{"targets": ["voice"], "fused_qkv": true, "parallel_block": false, "expert_mlp_ratio": 0.5, "experts_per_token": 2, "beta2": 0.95, "lr_schedule": "step"}
Rows from block 7 of a small sound classifier, named by matrix and row number. Rows with one number within an expert belong to one neuron, the router's apart. Each number is 128 + 24 x the weight over its row's rms, rounded and kept within 0 to 255. All counts start at 0.
Before each expert's rows are labels from the 100 clips, of 14848, where the router gives the expert most weight on average: "strongest on" is what is common among them. Only what is clearly more common there than usual is listed. The data: read English sentences (LibriTTS-R).
# router: router (model.blocks.7.mlp.router.weight, 32x128, trained with AdamW), inputs 0-127
# up: expert up (model.blocks.7.mlp.up, 32x64x128), inputs 0-127
# down: expert down (model.blocks.7.mlp.down, 32x128x64, transposed), outputs 0-127

# expert 28
strongest on: voice: male
router.28 [125 112 160  77 155 143 117 198 123 140 125  99 105 128 167 130 122 119 178 129 169 168 152 121 149 132 116 122 124 133 115 134 119 132  84 138 144 144 127 146 134 165 110 115 122 162 110 108 114 168 128 133 137  95 136 140 156 128 121 112 100 133 116  60 178 115 141 108 117 106 121 135 107 104 170 139 100 138 190 104 123 192 110  99 130 125 124 156 119  88 144 136 176 107  97 115 113 136 124 149  79 123 158 122 112 117 145 136 173 136 138 114 134 155 143 166 128 152 154 145  98 131 128 114 126 120 123 144]
up.0 [ 45  97 162 115 103 133 100 140  79 158 153 146 140 136  99 133 127 104 117 142 186 138  98 139 128 142 133 143 124 155 161 104 141  95 127 131  96 121 133 113 124 154 141 126 136 133  75  85 133 134 120 104 143 117 128 139 127 149 130 124 114 131 143 134 147 151  77 117  88  89 160 102 128 161 129 117 164 127 126 135 180 138 104 108 131  88 131 114  92 116  80 141 122 140 137 117 117 138 126 152 115 108 102 125 133 158  89 141  97 122 155 169 123 113 155 142 145 144 148 110 141 173 132 141 116  99 178  85]
down.0 [144 169 151 108 138 103 126 158 161 106  78 123 135  91 105 166 158 151 122 102 106 164 116 104  87  72  99 155 144 122 137 137 132 117 127 143 121 103 134 111 106  90 154 111 124 176 104 105  98 116 155 128 147 139 123 135  96 121 181 157 126  91 143 109 134 134 135 105 153 126 132 156 113 110 107 112 107 126 131  83 156 128 154 185 133 129  93  69 129 145 133  86 155 149 124 154 147 135 123 102 107 157 157 111 140 124 126 126 100 103 126 161 136 101 155 158 146 114 109 117 127 149 162 122 171 121 158 111]
up.1 [134 134 118 143 130  96 135 129 114 102 130  75 140 146 101 119 119 134 126 128 121  81 111 113 145 111 159 120 128 142 121 127 127  95 155  99 126  73  93 152 145 134 107 147 102 117 129 183 167 115 101 114  83 133 119  85 142 119 103  94 117 160 139 108 120  85 121 105 171 133 138 145 125 136 158 125 164 170 159 152 108 125 142 161 112 115 120  97 147 141 127  82 111 113 140  67 118 121  85 117 136 108 104 151 128 139  94 159 155 143 106 121 108 150 156 114 149 102 133 133 114  80 150 106  86 181 133 148]
down.1 [111  76  94  96 180 116  93  71 135 115 109 159 103 112 168 179 159 125 112 109 116 148 129 166 128 130 133 138 156 106  88 140 142 139 141 141 139 124 139 127 130 118 109  98 101  84 123 139  76 146 139 126 150 115 152 113  66 126 122  97 181 103  87 116  95 136 115 147 130 146 128 149 136 127  86  98 101 147 121 146 123 123 146 103 140  98 151 150 126 106 148 136 141 106 143 145 140 144 104 115 151 109 164 107 137 162 123  95 135 169 116 153 139 165 132 118 121 133 127 127 135 116 140 180 109 116  81 138]
up.2 [151 127  90 138 136 102 163 153 129 101 161 110 150 122 163 143 141 128 159 101 121 125 121 117 100 184 167 134 180 100 159 141 140 133 184 107 138 128 132 129 124 126 112 124 161 122 110 202 193 108 110  97 115 125 107 139 114 112 141 144 136 163 115 131 147  93 116 133 163 105 114  82 141 135 143 124 147 141 146 144 140 147  81 117 121 142 154 149 121 129 112 134 130 149 124 158 117 126 109 158 122 103 137 118 120 121  81  91 104 107  94  94 145 114 105 141 119 115 180  99  92 121 183 131 111 151 116 126]
down.2 [119 121 103 132 177 118 127 171 127 128 142 130 119 101 144  81 114 138 114 195 103 125 150 140 171 124 177 106 128 156 138 153 161 164 107 132 126 133  86 111 128 132  99 120  56 123 166 115 142 129 123 117 107 123 160  70 163 175 134 112 119 129 109 121  94 117 103 134 134 107 107 129 159 108  89 119 125 155 154  95  94 144  94 145 158 141 134 146  95 121 121 149 110  91 111 114 153 134  98 153 133 139 124 116 128 143 111 134 147 116 119 132  93 132 138 103 140 122  91 106 160 136 155 165  78 124 152 117]
up.3 [178 118 112 119 109 119 131  75 110 123 103 152 131  99 147 126 114 104 123 161 125 155 134  98 104  87 131  98 136 136 138 142 114 158 121 117 105 165 118  61 144 101  86 128 123 122 157 175 153  93 118 154 123 150 141  78  99  97 195 140 112 114 112 120 165 111 114 129 153 149 141 133 159 109 150 131 146 132 139 102  99 112 119 107 157 165 165 154 189 121 127 142 103 144 108 133 151 140 154 127 148 152 138  94 145 135 114 118 173 150 103 106 114 107 135 120 125 165 128 133 145  95 135 134 153 154 117 155]
down.3 [ 79 114 139 145 127 119 137 151 184 111 138 143 116 121 133 102 150 130 144 147  83  82 146 167 148 161 129 113  83 141 118 138 136 174 106 122 105 105 115 164  81 172 120 124 110 145 144 135 134 105 128  91 107  84 142 152 189  95 122 130 139 147 175 110 103 102 177 126 105 133  98  93 119 153 100 146 115 138  88 147 131 137 129 164 144 130  85  97 119 165 121 146 116 144 140 114 118 102 100  97 100 141 131 149 161 120 138 153  96 107 150 129 126 162 116 108 126 127 139 134 155 147 138 115 109 162 133  96]
up.4 [200 134 143 138 144 127  87 122 122 152 146 133  92 146  86 109 132 119 152 119 149 147 119 191 137  98 149 191  87 108 126 110 116 154 137 127 143 106 118 129 144 146 128 110 138 126 121 141  92 152 102 108 139 134  97 102 149 136  86 119 124 132 133 143 118 150 113  86 147 133 180 123 112 105 116  73 142 138 175 135 138 142 139 142 104 183 151 117 121 150 108 133  79  89  76 116 127 109 123 123 130 111 127 113 147 162 144 137 105 100 177 122 126 110 112 117 120 154 108 119 122 153 183 122 128 112 149 115]
down.4 [107 120 129 143 125 164 118 165 160 101  89 101 145  95 112  87 145 149 123 119 114 160 154 116 120 129 127 105 126 105 136 133 151 126 121 105 111 113 123 152 115  93 107 128 120 178 108 100 146 115 124 139 135 167  98  95  99 160 156 119 119 130 145  96 149 122 154 126 126  86 122 128 157  56 118 129 133 177  72 147 158 129 146 170 133  97 109  93 119 100 113  45 148 117 159 105 115 150 117 122 137 107 122 108 125 140 109 107 128  92 129 131 106 141 138 149 133 143 134  89 153 115  99 122 118 165  85 130]
up.5 [141 105  89  97 117 128 171 111 172  80 158 128 165 132 131 149 125 132 142 163 142 155 153  72 109 123 142  79  82 118 106 142  91 136 121 125 120 154 174 141 131 138 124 137 124 122 116 167 172 122 179 135 112  95 127 142 163 123 152 170 118 116 111 129 100 117 138 108 150 151 133 102 124  98 107 122 121 144 166 110 114 103 143 100 164 121 157 159 138 136 124 141 137  98 131 102 150 160 152 115 132 105 104  83 128 144 114 137 151 145 146  58 121 102 113 115 159 125 118 151  87 109 140 149  95 150 121 135]
down.5 [ 85 121 108 147 152 127 172 132 123 126 105 142  84 170 111 146 130 133  93 131  74 104 145 152 130 117  85 142 171 167 146 128 175 127 109 123 115 136 119 108 107 126 119 120 147 141 164 161  70 105 121 114 103 125 130 120 137 124  89  74 181 110 129 162  94 122  99 161 113 132 114 129 123 143 170 156 126 132  90 128 126 150 124 137 169 152 106 152 124 167 152 163  93 108 141 121 124 130 132 156 116 121 115 151 154 137 144 132 162 108 109 114 118 171 112 109  79 152 114 128 145 125  90  96 117 136 142 159]

# expert 0
strongest on: voice: female
router.0 [103 149 180  99 124 122 120 140 174 108 117 109  62 118 150 129 160 111 153 143 147 115 137 148 143 155 127  95 118  91  93 111 127 141 155 155 140 136 133 156 123 124 125  49 141 121 145 145 136 108 135 138 119 145 137 124 140 114 129 104 144 146 128  93 144 140 142 118 142 145 119 135 128 143 159 160 130 124 161 113 131 111 116 121  93 128 124 137  76 151 197 111 149  98  93 136 122 149 104 141 131 153  65 110 121 117 107 129 108 125  90 132 156 170 168 192 133 179 131 132 103 122 118 117 127 154 107 114]
up.0 [145 134 111  83 122 141 180 128  92  91  95 143 114 146 152 115 189 110 123 127 117 161 155 105 122 149 101  70  90 128 109 145 124 149 150 166 107 149 135 142 102 129 133 146 155 145 128 159 125 107 148 122 127 106 130 164 158  82 113 105 132 161 147 107  96 132 107 107 114 129 123 121 135 128 135 174 130 135 129  65  75  88 100 132 133 112 147 134 117 108 166 127 120 129 118 161 154  88 104  91 139 101 134  89 116  97 112 146 171 129 116 116 121 116 149 132 111 124 143 116 168  77 118 116 123 154 123 140]
down.0 [136 104 132 158 159 131 143 109 161 121 186 137 129 156 120 141 117  94  93 107 140 138 122 156 126 106 110 174 159 137 162 136 133 110  85 101 154 117 140 134 140 116 125 105 163 114 119 143 101 122 146 112 137  64 157 111 146 106 108  98 159 140 144  94 115 100 153 161 152 156  89 136 137 134 159 105 119 108 101 152 122 153 119 139 165 131  66 114 157  95  93 147 110 126 109  66 146 129 142 138 106 170 132 160 124 121 141 169 156 133 140 117 105 118 104 112 106 145 105  99 146 167  92 116 118 145 141 112]
up.1 [155 137 140 161 101 157  94  75 116 151 125 121 171 164 116 132 153 118  96 122  74 173 111 146 137 125 138  88 155 142 138 143 119 144  90 120 124 115 126 118 142 121 109  89 107  75 161 118  80 157 105 118 158 104 137 129 157 113 123 131  89 110 113 125 145 145 161 149 156 110 152 145 143 133 146 110 165 142 100 156  63 146 124 147 143 156 141  95 154  92 130  99 112 146 101 166 134 114 112 153 112 105 115  95 133 131 114  97 130 136 160 168 134 144  90 141  96 110 155 112 122 132 164  99 133 142 125 142]
down.1 [183  82 111 109 191 127  89 145 130 117 136 129 112  91 155 126 150 161 121 146 119  95 114  85 141 127 136 139 126 135 103 106 119 121 157 110 123 124 150 100 129 101 162 162 127 136 105 173 137 141 121 134 122 149  86 106  91 142 166 108 154 139 128 104 136 125  74  99 135 141 178 109 110 120 120 112 112 152 149 151 136 131 114 158 125 112 126 136 106 189 158 119 120  87 116 124  89 166 144  83 128 117 139 169 112 135  92 176 108 112 133 143 149 120 131 112 133 122 141  71 143 146 164 124 118 127  99 125]
up.2 [138  96 139 139 110 147 110 140 119 129 127 144 150 151 151 120 118 144 149 146 116 105 156 120  83 117 124 160 178 196 108 106 159 138 137 118 104 104 119 152 157 135 172 107 100 145 117 102  88 152 115 132 125 123 150  88 169 138 170 141 113  61 113  92  88 118 144  99 141 128 141 108 159 105 141 107 114 140  92 158 152 152 135 153 152  84 112 115 105 113  96  92 106 157 115 139 109 140 105 108 119 108 143 129  88 144 123 108 141 128 131 189 144 129 100 128 170 154  94 135  97 130 110 116 135 109 142 123]
down.2 [113 132 136 101 146 138  54 140 130 107  98 147 151 149 141  90  98 177 106 146 131 130  83 142 109 117 146  82 124 106 107 133 143 136 108 128  89 102 118 124 125 133 132 147 139 119  93  93 126 159 151 152 162 156 117 143  84 129  87 123 188 110 158 116 173 137 105  99 105 111 136 110 139 117 133 136 117 190 152 155 149 109 146 157 148 122 121 107 114 156 161 144 123 107 149 173 129 135  88 115 129  81 137 116 138 142 111 104  91 115 169 172 112 134 132 146 142 126 144 157 131 103 138 109 149 148 126 141]
up.3 [113 130  99 123 145 136 164 109 141  98 135 102 122 135 116 145 109  71 142 136 126 108 114  89 130 154 187 183 159 125 138 140 177 130 139 120 110 176  89 124 107 133  73  86 106 146 122 147 150 138 107 142 129 153 137 136 135 149 121 163 143 147 170 145 137 102  93 119 126 142 129 158 103 130 122 141 113  89 130 145 109  98 148 122 132  92 130 148 159  94 106 147 117  78 103 113 108 117 122 141 151 104 136 124  95 113 131  83 133  98 133 129 160  97 143 175 171  83  95 145 101 125 146 138 153 118 151 136]
down.3 [107 118 122 156 110  95 145 155 101 163 120 135 155 101 145 107 146 137  96 147 134 127 145 152 129 105 130 116 140  88 111 117 102 125 121 134 102  72 172 139 174 125 129 139  99 114 158 140 116 148 131 108  89 112 124 130  69  85 135 104 113 114 114 105 109 163 147 150 137 106  56 115 150  98 138 104 147 125 126 103 141 122  91 132 100 140 132  95 108  98 178  88 146 146 149 150 158 153 110 170 134 139 114 125  86 160 118 135 146 127 116 134 103 151 141 119  89 139 156 132 113 118  75 122  77 120 139 141]
up.4 [ 95 154 108 132 144 151 112 166 127 184 109 136 116 144 119 112 146 166 105 133 105 126 120 148 103 143 141 172 143 127 135 182 134 144 103 124 133 103 128 120 167 132 125 165  69 127  92 110 117  85 120 118 115 129 104 130 161 122 108 127 130 149 119 118 121 157 144 130  84 146 129  85 105 145 102 127 106 138 162 129 121 156 107 144 114 157 167 174 113 155 174 157 114  79 115  53 107 129 132 124  93 137 112 132  85 135 118 173 145 100  89 150 135 152 132 112 151 122 128  85 123 124 149 133 142 142 125 141]
down.4 [126 100 103 194 121 152 171 109 120 122 141 146 101  88 143 134 104 126  90 143 169  97 129 144 137 149 115  84  95 142 168 108  88 167 141 107  78 125 149 122 138 141 132 123 142 120 136 164 132 104 138 173 123 103 181  73 113  89 149 164 163 117 137 138 108 131 132 101 168 111  88 130 104 134  94  90 119 122 108 130 116 108 105  98 142 140 103 117 127 145 119 152 168 128  99 145 129 138 105 158 128 164 138  91 102 122 145  86 143 128 139  98 134 148 116 103 127 132 115 129  95 126 136 109 111 108  99 125]
up.5 [168 123 154 143 106 160 100 132 101 113 120 155 192 116  96  92 120 104  92 118  89 147 107 142 134 154 191 105 139 121 135  76 116  93 160 131 132 113 138 144 162 129 139 107  80 131 167 106 120 122 126 128 168 136 139  88 153 154 166 120 143 102 143 154 139 137 116 131 154 140 141 143 180 132 105 109 110 157 119 141 156 138 108 134 163  86 117 132 126 110 125 148 154 141 128 152  92 146 113 114 135  68 158 134 105 115 127 112 136 121 126 147 120 170 125 140 147  64 131 119 110 113 125 131 112  85 123 143]
down.5 [167 155 185 107 137 113 117 145 152 122  97 144 143 140 135 124 143 158 128 154 160 113 125 109 161 127 200 131 143 115 130 187 117 144 179 121  87 118 145 116  98 107 112 136 130 144 106 140 126 140 162 136 161 130 110 145 134 142 118 152 101 134 129 125 135 118 127 138 162 122 187 123 121 110 143 140  90 135 143 146 126 125 148 134 136 168 132 132  80 155 133 107  72 137 118 120 128 141  95 122 126 157 104  89 110 178 111 134  75 148 151 133  99 118 189  98 107 137 150 143 137 162 156  96 149 143 141 130]

# expert 25
strongest on: voice: female
router.25 [122 140 145  64 161 192 136 146  98 103 124 101  95 112 167 135 131 119 142  82 144 104 147 159 123 181 123 113  89 135  92 128 111 107 125 119 157 145 148 159 117 113  99 113 144 116 145 130  99 116 125 170 142 125 157 126 152 127 136 123 108 136  81  82 154 114 128 100 133 121 123 134  89 141 142 141 157  94 150 107 109 150 143 138 106 127 145 164  92 148 121  91 168  94 104 135 135 120 119 166 121 169 110 110  84 105 122 127 132 126  94 124 151 147 141 135 104 127 102 110 106 108 125 198 122 144 114 138]
up.0 [ 83 119 146 125 116 132 177 109 123 137 148 172  96 132 110 143 147 134 123 129 165 129 161 176 124 144 108 138 122 148 108 114  89 138 137  73 103 116 147 129 140 157 137 105 112 149  75 126 149 183  83 136 105 102 160 156 136 102  80 140 105 101 127 163 133 131 146 121 147 142 138 136 128 119 136 114 106 145 147 165 150 134 137 154 140 131 198 118 118 133 158 132 117  88 127 113 133 130  97  73 105 143 146  94 130  94 104 126 139 142 102 105 147 107 149  97 128 120 113 124 193 130 105 132 123 112  91 108]
down.0 [161 172 153 114 134 133 159  98 110  93 124 120 153 157 126  99 130 133 152 143 109 148 121 134 116 123  69 129 108 133 138  91 131 125 124 131  85 159 130 101  85 142 124 130 114  93 110 198 126 148 153 145 140 132 149  94 155 151 139 109 148 185 148  79 130 107 138 159 113  94 118 141 113 164 116 156 120 103 131 109 103 115 139 103 156 134  95 135 127 126  78 107 142 167  98 108 137 117 119 166 115 131 153 135 105  94 129 144 110 124 155 108  89 137  58 131 137 120 109 172 128 136 103 143 129 126 156 149]
up.1 [131 115 182 100 138 107 141 118 150 116 160 114 146 148 111 169 136 116 124 158  76 116 107 139 110 130 111 169 123 169  78 121 126  83 136  96 133 161 153 120 176 154  80 110 136 117 103 143 101 152 164 141 119 157 146 144  96 130 128 150  86 138 150 127 166 135 116 170 142 123 107 129 158  94 109 100 144  97  69 112 140 119 125 130 110 128 154 122 106 105 161 132 138 121 106 140 103 140 103  90 147 132 122 145 111 148 144 117 110  93 135 109 191  86  84 115 106 121 140 129 102 144 121 108 134 131 148 127]
down.1 [116 129  97 109 160 162 144 103 126 158 101 126 140 139 106 121 127 142 109  83 133 122 114 145 112 139 122 110 141 118 148 109 158 166  83 118 127  96 138 100  78 148 141 122  87 138 128 122 134 117 112 104 136 136  98 112 142 137 116  79 128 170 160 120 119 153 164 102 151 134 100 133 134 130 118 122 156 167 141 106 120 143 128 121 141 126 123 152 167 172  81 122 131 135 127 115 127 139 130 119 126  62 131 104 147 128 168 136 160 101 105 157  58 167 137 119 180 138  64 138 169 130 126 119 117 167  98 119]
up.2 [114 101 193 148  97 126 137 105 116 117 142 121 157 118 145 137 157 155 118 138 105 155 100 145 129 149 107 101 174 126 106  85 139 129 133 123  80 135 151 119 121 119 112  90 114 120 119 147 127 166 150 177 161 163 127 144  98 183 133  82 122 127  96 108 184  95  96 140 113 143 157 103 122 127 118  88 119 135 161 115 144 137  87 122 126 137 126 163 126 106 169 120  98  89 132 105 108 118 128 155 153 122 111 139 162 130 128 108 122 142 127 128 166 128 125 135 163 144 120 191 152  86 113 159 132 112 149 142]
down.2 [147 141 137 104  90 169 146 135  98  66  76 170 148 116 127 117 124 143 134 146  92 135 129  70 137 129 181 111 114 144 107 125 115 109 116 112 127 106 159 157 124 147 166 143 133 121 108 155 135 100 108 122  87 149 104  98 121 140 141 165 115 128 170 119 126 151 164  88 144  83 134 160 150 115 158 134  99 141 134 117 114 132 155 132 110 124 159 137 168 149  99 132 110 127 152  75 119 135 159 107 117 124 161 141 144 145 145 131 111 130 106 151  72 145 144  84 150 128 129 142  89 157  85 127 131 149 124 118]
up.3 [136 111 128 128 140 146  68 180  94 117 125 107 128 147 109 129 154 134 107 165 168 104 122 132  91  86 148 132 165 110 127 125 141 122 136 122 125 130 137 167 180 123 153  91 121 135 130 108 173 148  86 148 106 127  89 118  93 125 170 137 107 133 118 155 149 100 134 116 121  81 135 132 135 129 176 122 119 163 109 131 144 146 129 127 137 133  99  95 141  99 138 147  97 120 109 137  92 159 110 174 131 138  71 138 122 100 142 159 141 125 156 135 150 126  72 126 127 135 192 145 139 104 146 132 156  97 130 104]
down.3 [ 91 117 125 139 142 139 125 152 154 172  76 148 132 138 113 123 118  97 115 130 102 132 118 132 180 158 171 152 109 156 143 123 107 128 120 165 128  72 125 104 174 113 137 124  76 152 128 108  94  74 125  97 119 114 116 104 131 109  88 115 155 118  86 126 124 150 118 117 112 164 149 104 117 134 121 144 128 139 133 161 127 113 100 156 138 128 136 164 139 126 109 116  86 104 117 163 174 119 118  85 107 131 145 137 155 160 108  97  95 109  95 159 109 123 140 112 161 121  83 105  92 140 157 124 103 157 151 139]
up.4 [182 130 131 123 120 112 152 149 120 121  88 152 136 136 136 152  99 117 123 150 162 147 112  87 112  98 169 133 131 147 165  93 168 154 135 160 128 128  84 138 100 190 124 143 124 128 130  70 171 116 145 114 138 131 115  93 113 112 134 135 108 123 143 144 113 121  77 130 107  97 120 137 133 132 105 105 135 124 125 108 145 126 132 147 107 115 126 139 121 151 114 105 100 167 108 131 106 159 128 132 126 175  85  91 127 134 122 163 140 136 115 178 114 101 169  80 163 156  94 142 124 176 147 125 169 139  93 116]
down.4 [101 127  98 127 176  97  76 131 109 157 159 125 148 126 127 126 163 148 136 121  67 106 151 119 168 148 142 125 168 125 103 178 145 147 143 112 135 117 120 146 156 134 147  90 114 130 115 149 138 155 127 133 137 160 133 111 126 118 126 116 116 118  81 101  92  99 138 118 133  87 123 124 132  85 144  87 142 126 148 158 163 102 123 141 133 126 135  88 138 142 186 144 139 130 134 114 170 105 139 127 113  84 136 122 113 130 117  87  98 144  66 130 187 113 133 171 140 106 158 151 157 108 140 152 106 134 122 122]
up.5 [112  88 136 134 161  84 112 131 137 132  76 110 146 113 126 191 147 124 133  96 134 125 118  69 102 162 149 109 160 138  90 120 107 108 112 139 166 169 128  98 145 185 149 149 103 157 127 141 124 129 116 150  94 124 110 128 202  91 176  94 130 146 151  71 134  95 129 146 134 116 167 107 130 111 141 127 156 127 133 101 102 146 120  96 133 149 121 114 147 128 159 115 151 109 131 136 115 114 145 123 154 119 129 128 141 111 128 133 136 162 112  94 107 138 108 161 127 140  87 125 118 151 170 127 115 107 118 109]
down.5 [141 130  98 131 110 135 188 128 155 106 139 139 130 136 167 103  97 125 125 189 101 171 157 146 136 135 102 144  82 133 142 130 155 107 137 149 138  93 128 123 110 116 129 144 134 118 174 144 128  69 148 149  82 138 123  99 116 137  96 120 124  84 123 118  92 124 127 137 144 150 113 175  96 129 153 121 125 144 115 131 116 124 173 189 149 119 166 174 111 136 129 141 144 112 115 142 138 137 102 140  88 120 150 116 117 100 111 105  81  95 116 130 125 123 113 102 107 148 133  93 156 101  90 146 106 143 180 135]

# expert 29
strongest on: voice: female
router.29 [132 124 151 117 134 197 121 162 111 135 132  83 159 123 150 132 148 151 108 120  95 180 145 139 123 223 125 163 122 128 138 109 156 150 161 122  75 134 150 132 130 140 118 143 161 122 141 151 137 116 158 158 106 138 131 136 130 110 166 134  96 133 123 125 128 111 101  76 121 103  95 147  97 148 141 138 124 150 186 106 105 136 116 112 134 120 176 130  88 134 172 135 161  91 151 123 127 122 127 130 153 167 142 111  98 103 117 123 105 122 102 131 119 133  97 122 145 118 109 124 126 104 138 147 143  97 141  87]
up.0 [ 92 134 139 109 171 165 144 128 140 146 137 127 121 138 129 144 122 117 123 148 122 147 157  99 121 130 127  63  74 147 154 143 127 145 128  98 128 132 134  99 124 129 118 135 160 109 148 182 111 132 134 159 165 142 134 140 107 118 116 103 122 129 118 134 137 112 114 156 112 149 156 118 134 120 132 127 164 147 136 105 118 102 154  75 120 152 150 185 106 144 103 109 106 124  98 149 130 147 115 157 119 120 160 115 192 102 142 129 131 113  56  65 157 178 167 137 108  91 119 129 166 131 145 131 127 138  93 149]
down.0 [ 93 129 131 118 147 125 151 118 116 125 131 123 145 120 118 121 126  96 145 156 128 108 142 148 177 121 113 124 161 129  97 108 112 120 152 114 115 111 143 110  96 116 136 141 101 118 115 140 132 130 161 101 108  91 147 150 169 144 177 101 110 150 142 119  95 167 174 126 159 117 124 117 143 129  76  83  83 107 136 148 140 158 109 168 106 116 130 155 152 157 131 140 164  96 152 132 125 137 137  58 115  92 131 147 125 156  91 168 150 167 123 151 107 115  89 152 128 116 150 135 155 115  55 138 140 158 152 108]
up.1 [144 111 150 115 175 141 177 119 149 104 201  95 101 158 128 132 164 126 105 161 111 120 182  90 105 120 106  97 143 127 125 128 113 113 133 136  99 143 152  97 122 134 127 139 164 130 115 166  92 126 137 119 152 149 134 113 137 117 115 116 119  77 126 161 116  85 136 138  99 161 161 119  73 125 168 153 127 119  89 141 115 109 120 104  97 142 152 161 106 124 136 135  94  80 104  90 150 133 104 129 122 104 138 124 132 130 151 131 127 153 124  61 139 162 127 141 115  87 123 161 124 138 115 118 130 156 128 144]
down.1 [ 72 150  94 115 142 132 176 106 132 104 140 155 140  95 128 148  95 106 163 130 129 119 138 177 135  71 126 115 105 146 152 123 113 176 121 111  96 131 142 111 116 114 118 109 120 118 122 140 155 159 152 103 120  97 171 133 148 134 128 104  88 179 142 106 124 154 148 156 144 109  87 129 155 187  80 129 115 134 163 128  92 140 125 103 121 119 115 153 133 129 140 145 159  85 137 161 112 122 125 127 125  85 113 149 162 121  99 161 183 132 141 118 136 155 102 139 132 116 130 126 142  78 101 152 124 123 138 108]
up.2 [143 155 132 109 146 141 154 164 123 116 146  97 137 169  95 118 191 125 123 131 102 106 164 120 118  92  87  83  99  97 123 137 138 128 148 137 135 186 135 100 114 101 153 137 165 150  92 175  67 133 143 129 138 118 144 121 126 142 106 164  99 158 111 107 125 129 119 130 118 123 135 106  48 123 141 146 124 102 123 136 132 129 128 130 121 147 108 176 133 141 107 142 131 135  79  89 157 126 103 159 124 144 142 103 106 117 126 140 104 147 130  84 127 147  72 132 104 123 133 160 149 132 107 110 135 149 154 133]
down.2 [101 148  96 130 104 116 165  89 160 130 138 134 153 115 156 102 118 103 133 153 168 159 136  96 149 107 145  94 144 179 140 163 142 136 111 112 139 114 141 124 159 135 113 120 103 154  99 122 196  94 133 127 142 137 135 179 126 124 103  99 125 140 133 116 145 132 142 166 132 110 101 138 165 164 123 140 121 108 126 105 118 100 132 133 124 148 129 114 181 132 166 133  83  87 115 146 137 134  94  91 114 116 142 127 161  85 139 181 157 112 159 100 141 131 121 116 155 135 149 128 163  84 114 121  95 162 157 156]
up.3 [139 137 122  99 112 111 131 133 148 118 194 116  55 167 116 119 120 130 143 147 138 159 130 102 166 137  68 105 127 126 145 141 152 133 143 130 110 145 168 111 142 122 103 148 122 118 131 163  87 163 120 175 141 118 134 143 122 121 131 130 134  97 144 106 119 133  71 143 112 153 142 135 118 111 128 107 115 104 116 138  96  93 120 117 126 161 137 189  95 158 128 157 110 126 126 122 124 155 136 137 123 116 157 133 139 105 121 175 106  97 117  65 139 143 162 146  66 112 130 131 181 129 119 117 109 149 152 117]
down.3 [ 91 136  95 120 120 123 130 125 141 134 100 123 156 144 112 182 101  77 124 133 118 129 114 136 175 127 103 111 114 142 116  67  94 151 135 124 163 106 101 126 107 134 155 122 125 161 139 126 128  93 173  61 137 138 120 140 160 129  99  81 135 133 121 127 109 134 180 149 145 101  80 105 146 140  50 114 126 104 125 126 106 142 153 139  83 133 142 133 158 116 133 114 156 107 134 137 160 109 137 124 113 102 123 159 141 137 103 122 163 151 126 167 109 139 113 134 139 119 164  94 136  95 103 104 142 162 122 116]
up.4 [ 97 152 160 151 140  90 107 109  81 110  94 131 148 130 101 109  82 134 117 134 183 173 142 171 153 125 127 111 163 113 123 174 143  98 124 120 120 128 127 118 166 133 125 145  87 131 170 133 140 114 122 123 114 131 139 131  82 112  92 119 175  93 154 127 151 161  99 147 117 124 129 148 122 123 160 156 166 199 157 121 143 145 109 186 103 117 141 108 110 119 165 139 132 137  87 142 132 116 136 103 125 169 126 112 150 119 107 121 162  83 151 147 131 114 135 137 130 129 128 131 132 146 148 104 158 153 120  99]
down.4 [154 106 119 143 163 138  62 117 121 144 121  87 141 130 136 149 148 132 159 135  70 118  99 113 134 134 156 120  94 105 120 139 151 157 138 111 120  67 149 140 118  98 141 150 150 118 148 126 139 145 149 116 177 143  81  80 204 140 144 126 110 128 114 155 124 118 142  95 167 140 173 103 113 112 120 105 133 147 127 132 139 114 129 152 137 129  97 119 127 109 110  85 119 148 119 122 107 150 171 123 148  82 129 135 117 156 140  91  67 125 107 142 154 159 157 148 141 112 139 142 135 138 134 109 116 139 156 158]
up.5 [137  86 126 105 119 122  86 127 107 126  84 105 109 124 121 125 130 129 148 128 141 152  97 155 137 140 145 162 106 150 105 144  93 141 101 127 128 110 121  88 136 191 192 137  83 101 118  71 124 104 163 127  98 110 140 102 103 114 125  94 143 104 143 112 127 160 106 121 122 120 115 124 120 161 152 113 143 130 169 135 137 125 114 135 164 139 150 144  77  66 105 151 145 148  86 121 117 124 135 127 162  75 100 131 149 145  92 135 121  95 156 179 122 159 122 133 141 137 101 104 137 139 143 116 139 102 120 104]
down.5 [177 161 142 114 125 127  92  98 138 139 117 101 158 130 131 177 137 155 148 130  99 130 140 113 105 150 178 113 175  76 134 130 141 107 156 149 140  56 129 126 104 117  94 116 114 124 136 149 108 136 103 133 141 124 106 109 128 140 143 158 105 130 103 146 118 142 115 139 115 165 127 124 129  78 147 136 108 154 108  82 152 105 139 144 141  73 164  68 127 132 132  67  68 142 102 130 134 101 107 127 126 122 130 113 142 122 164 111 124 116 101 137 138 103 160 139 134 112  90 156 132 114 151 106 129 136  99 129]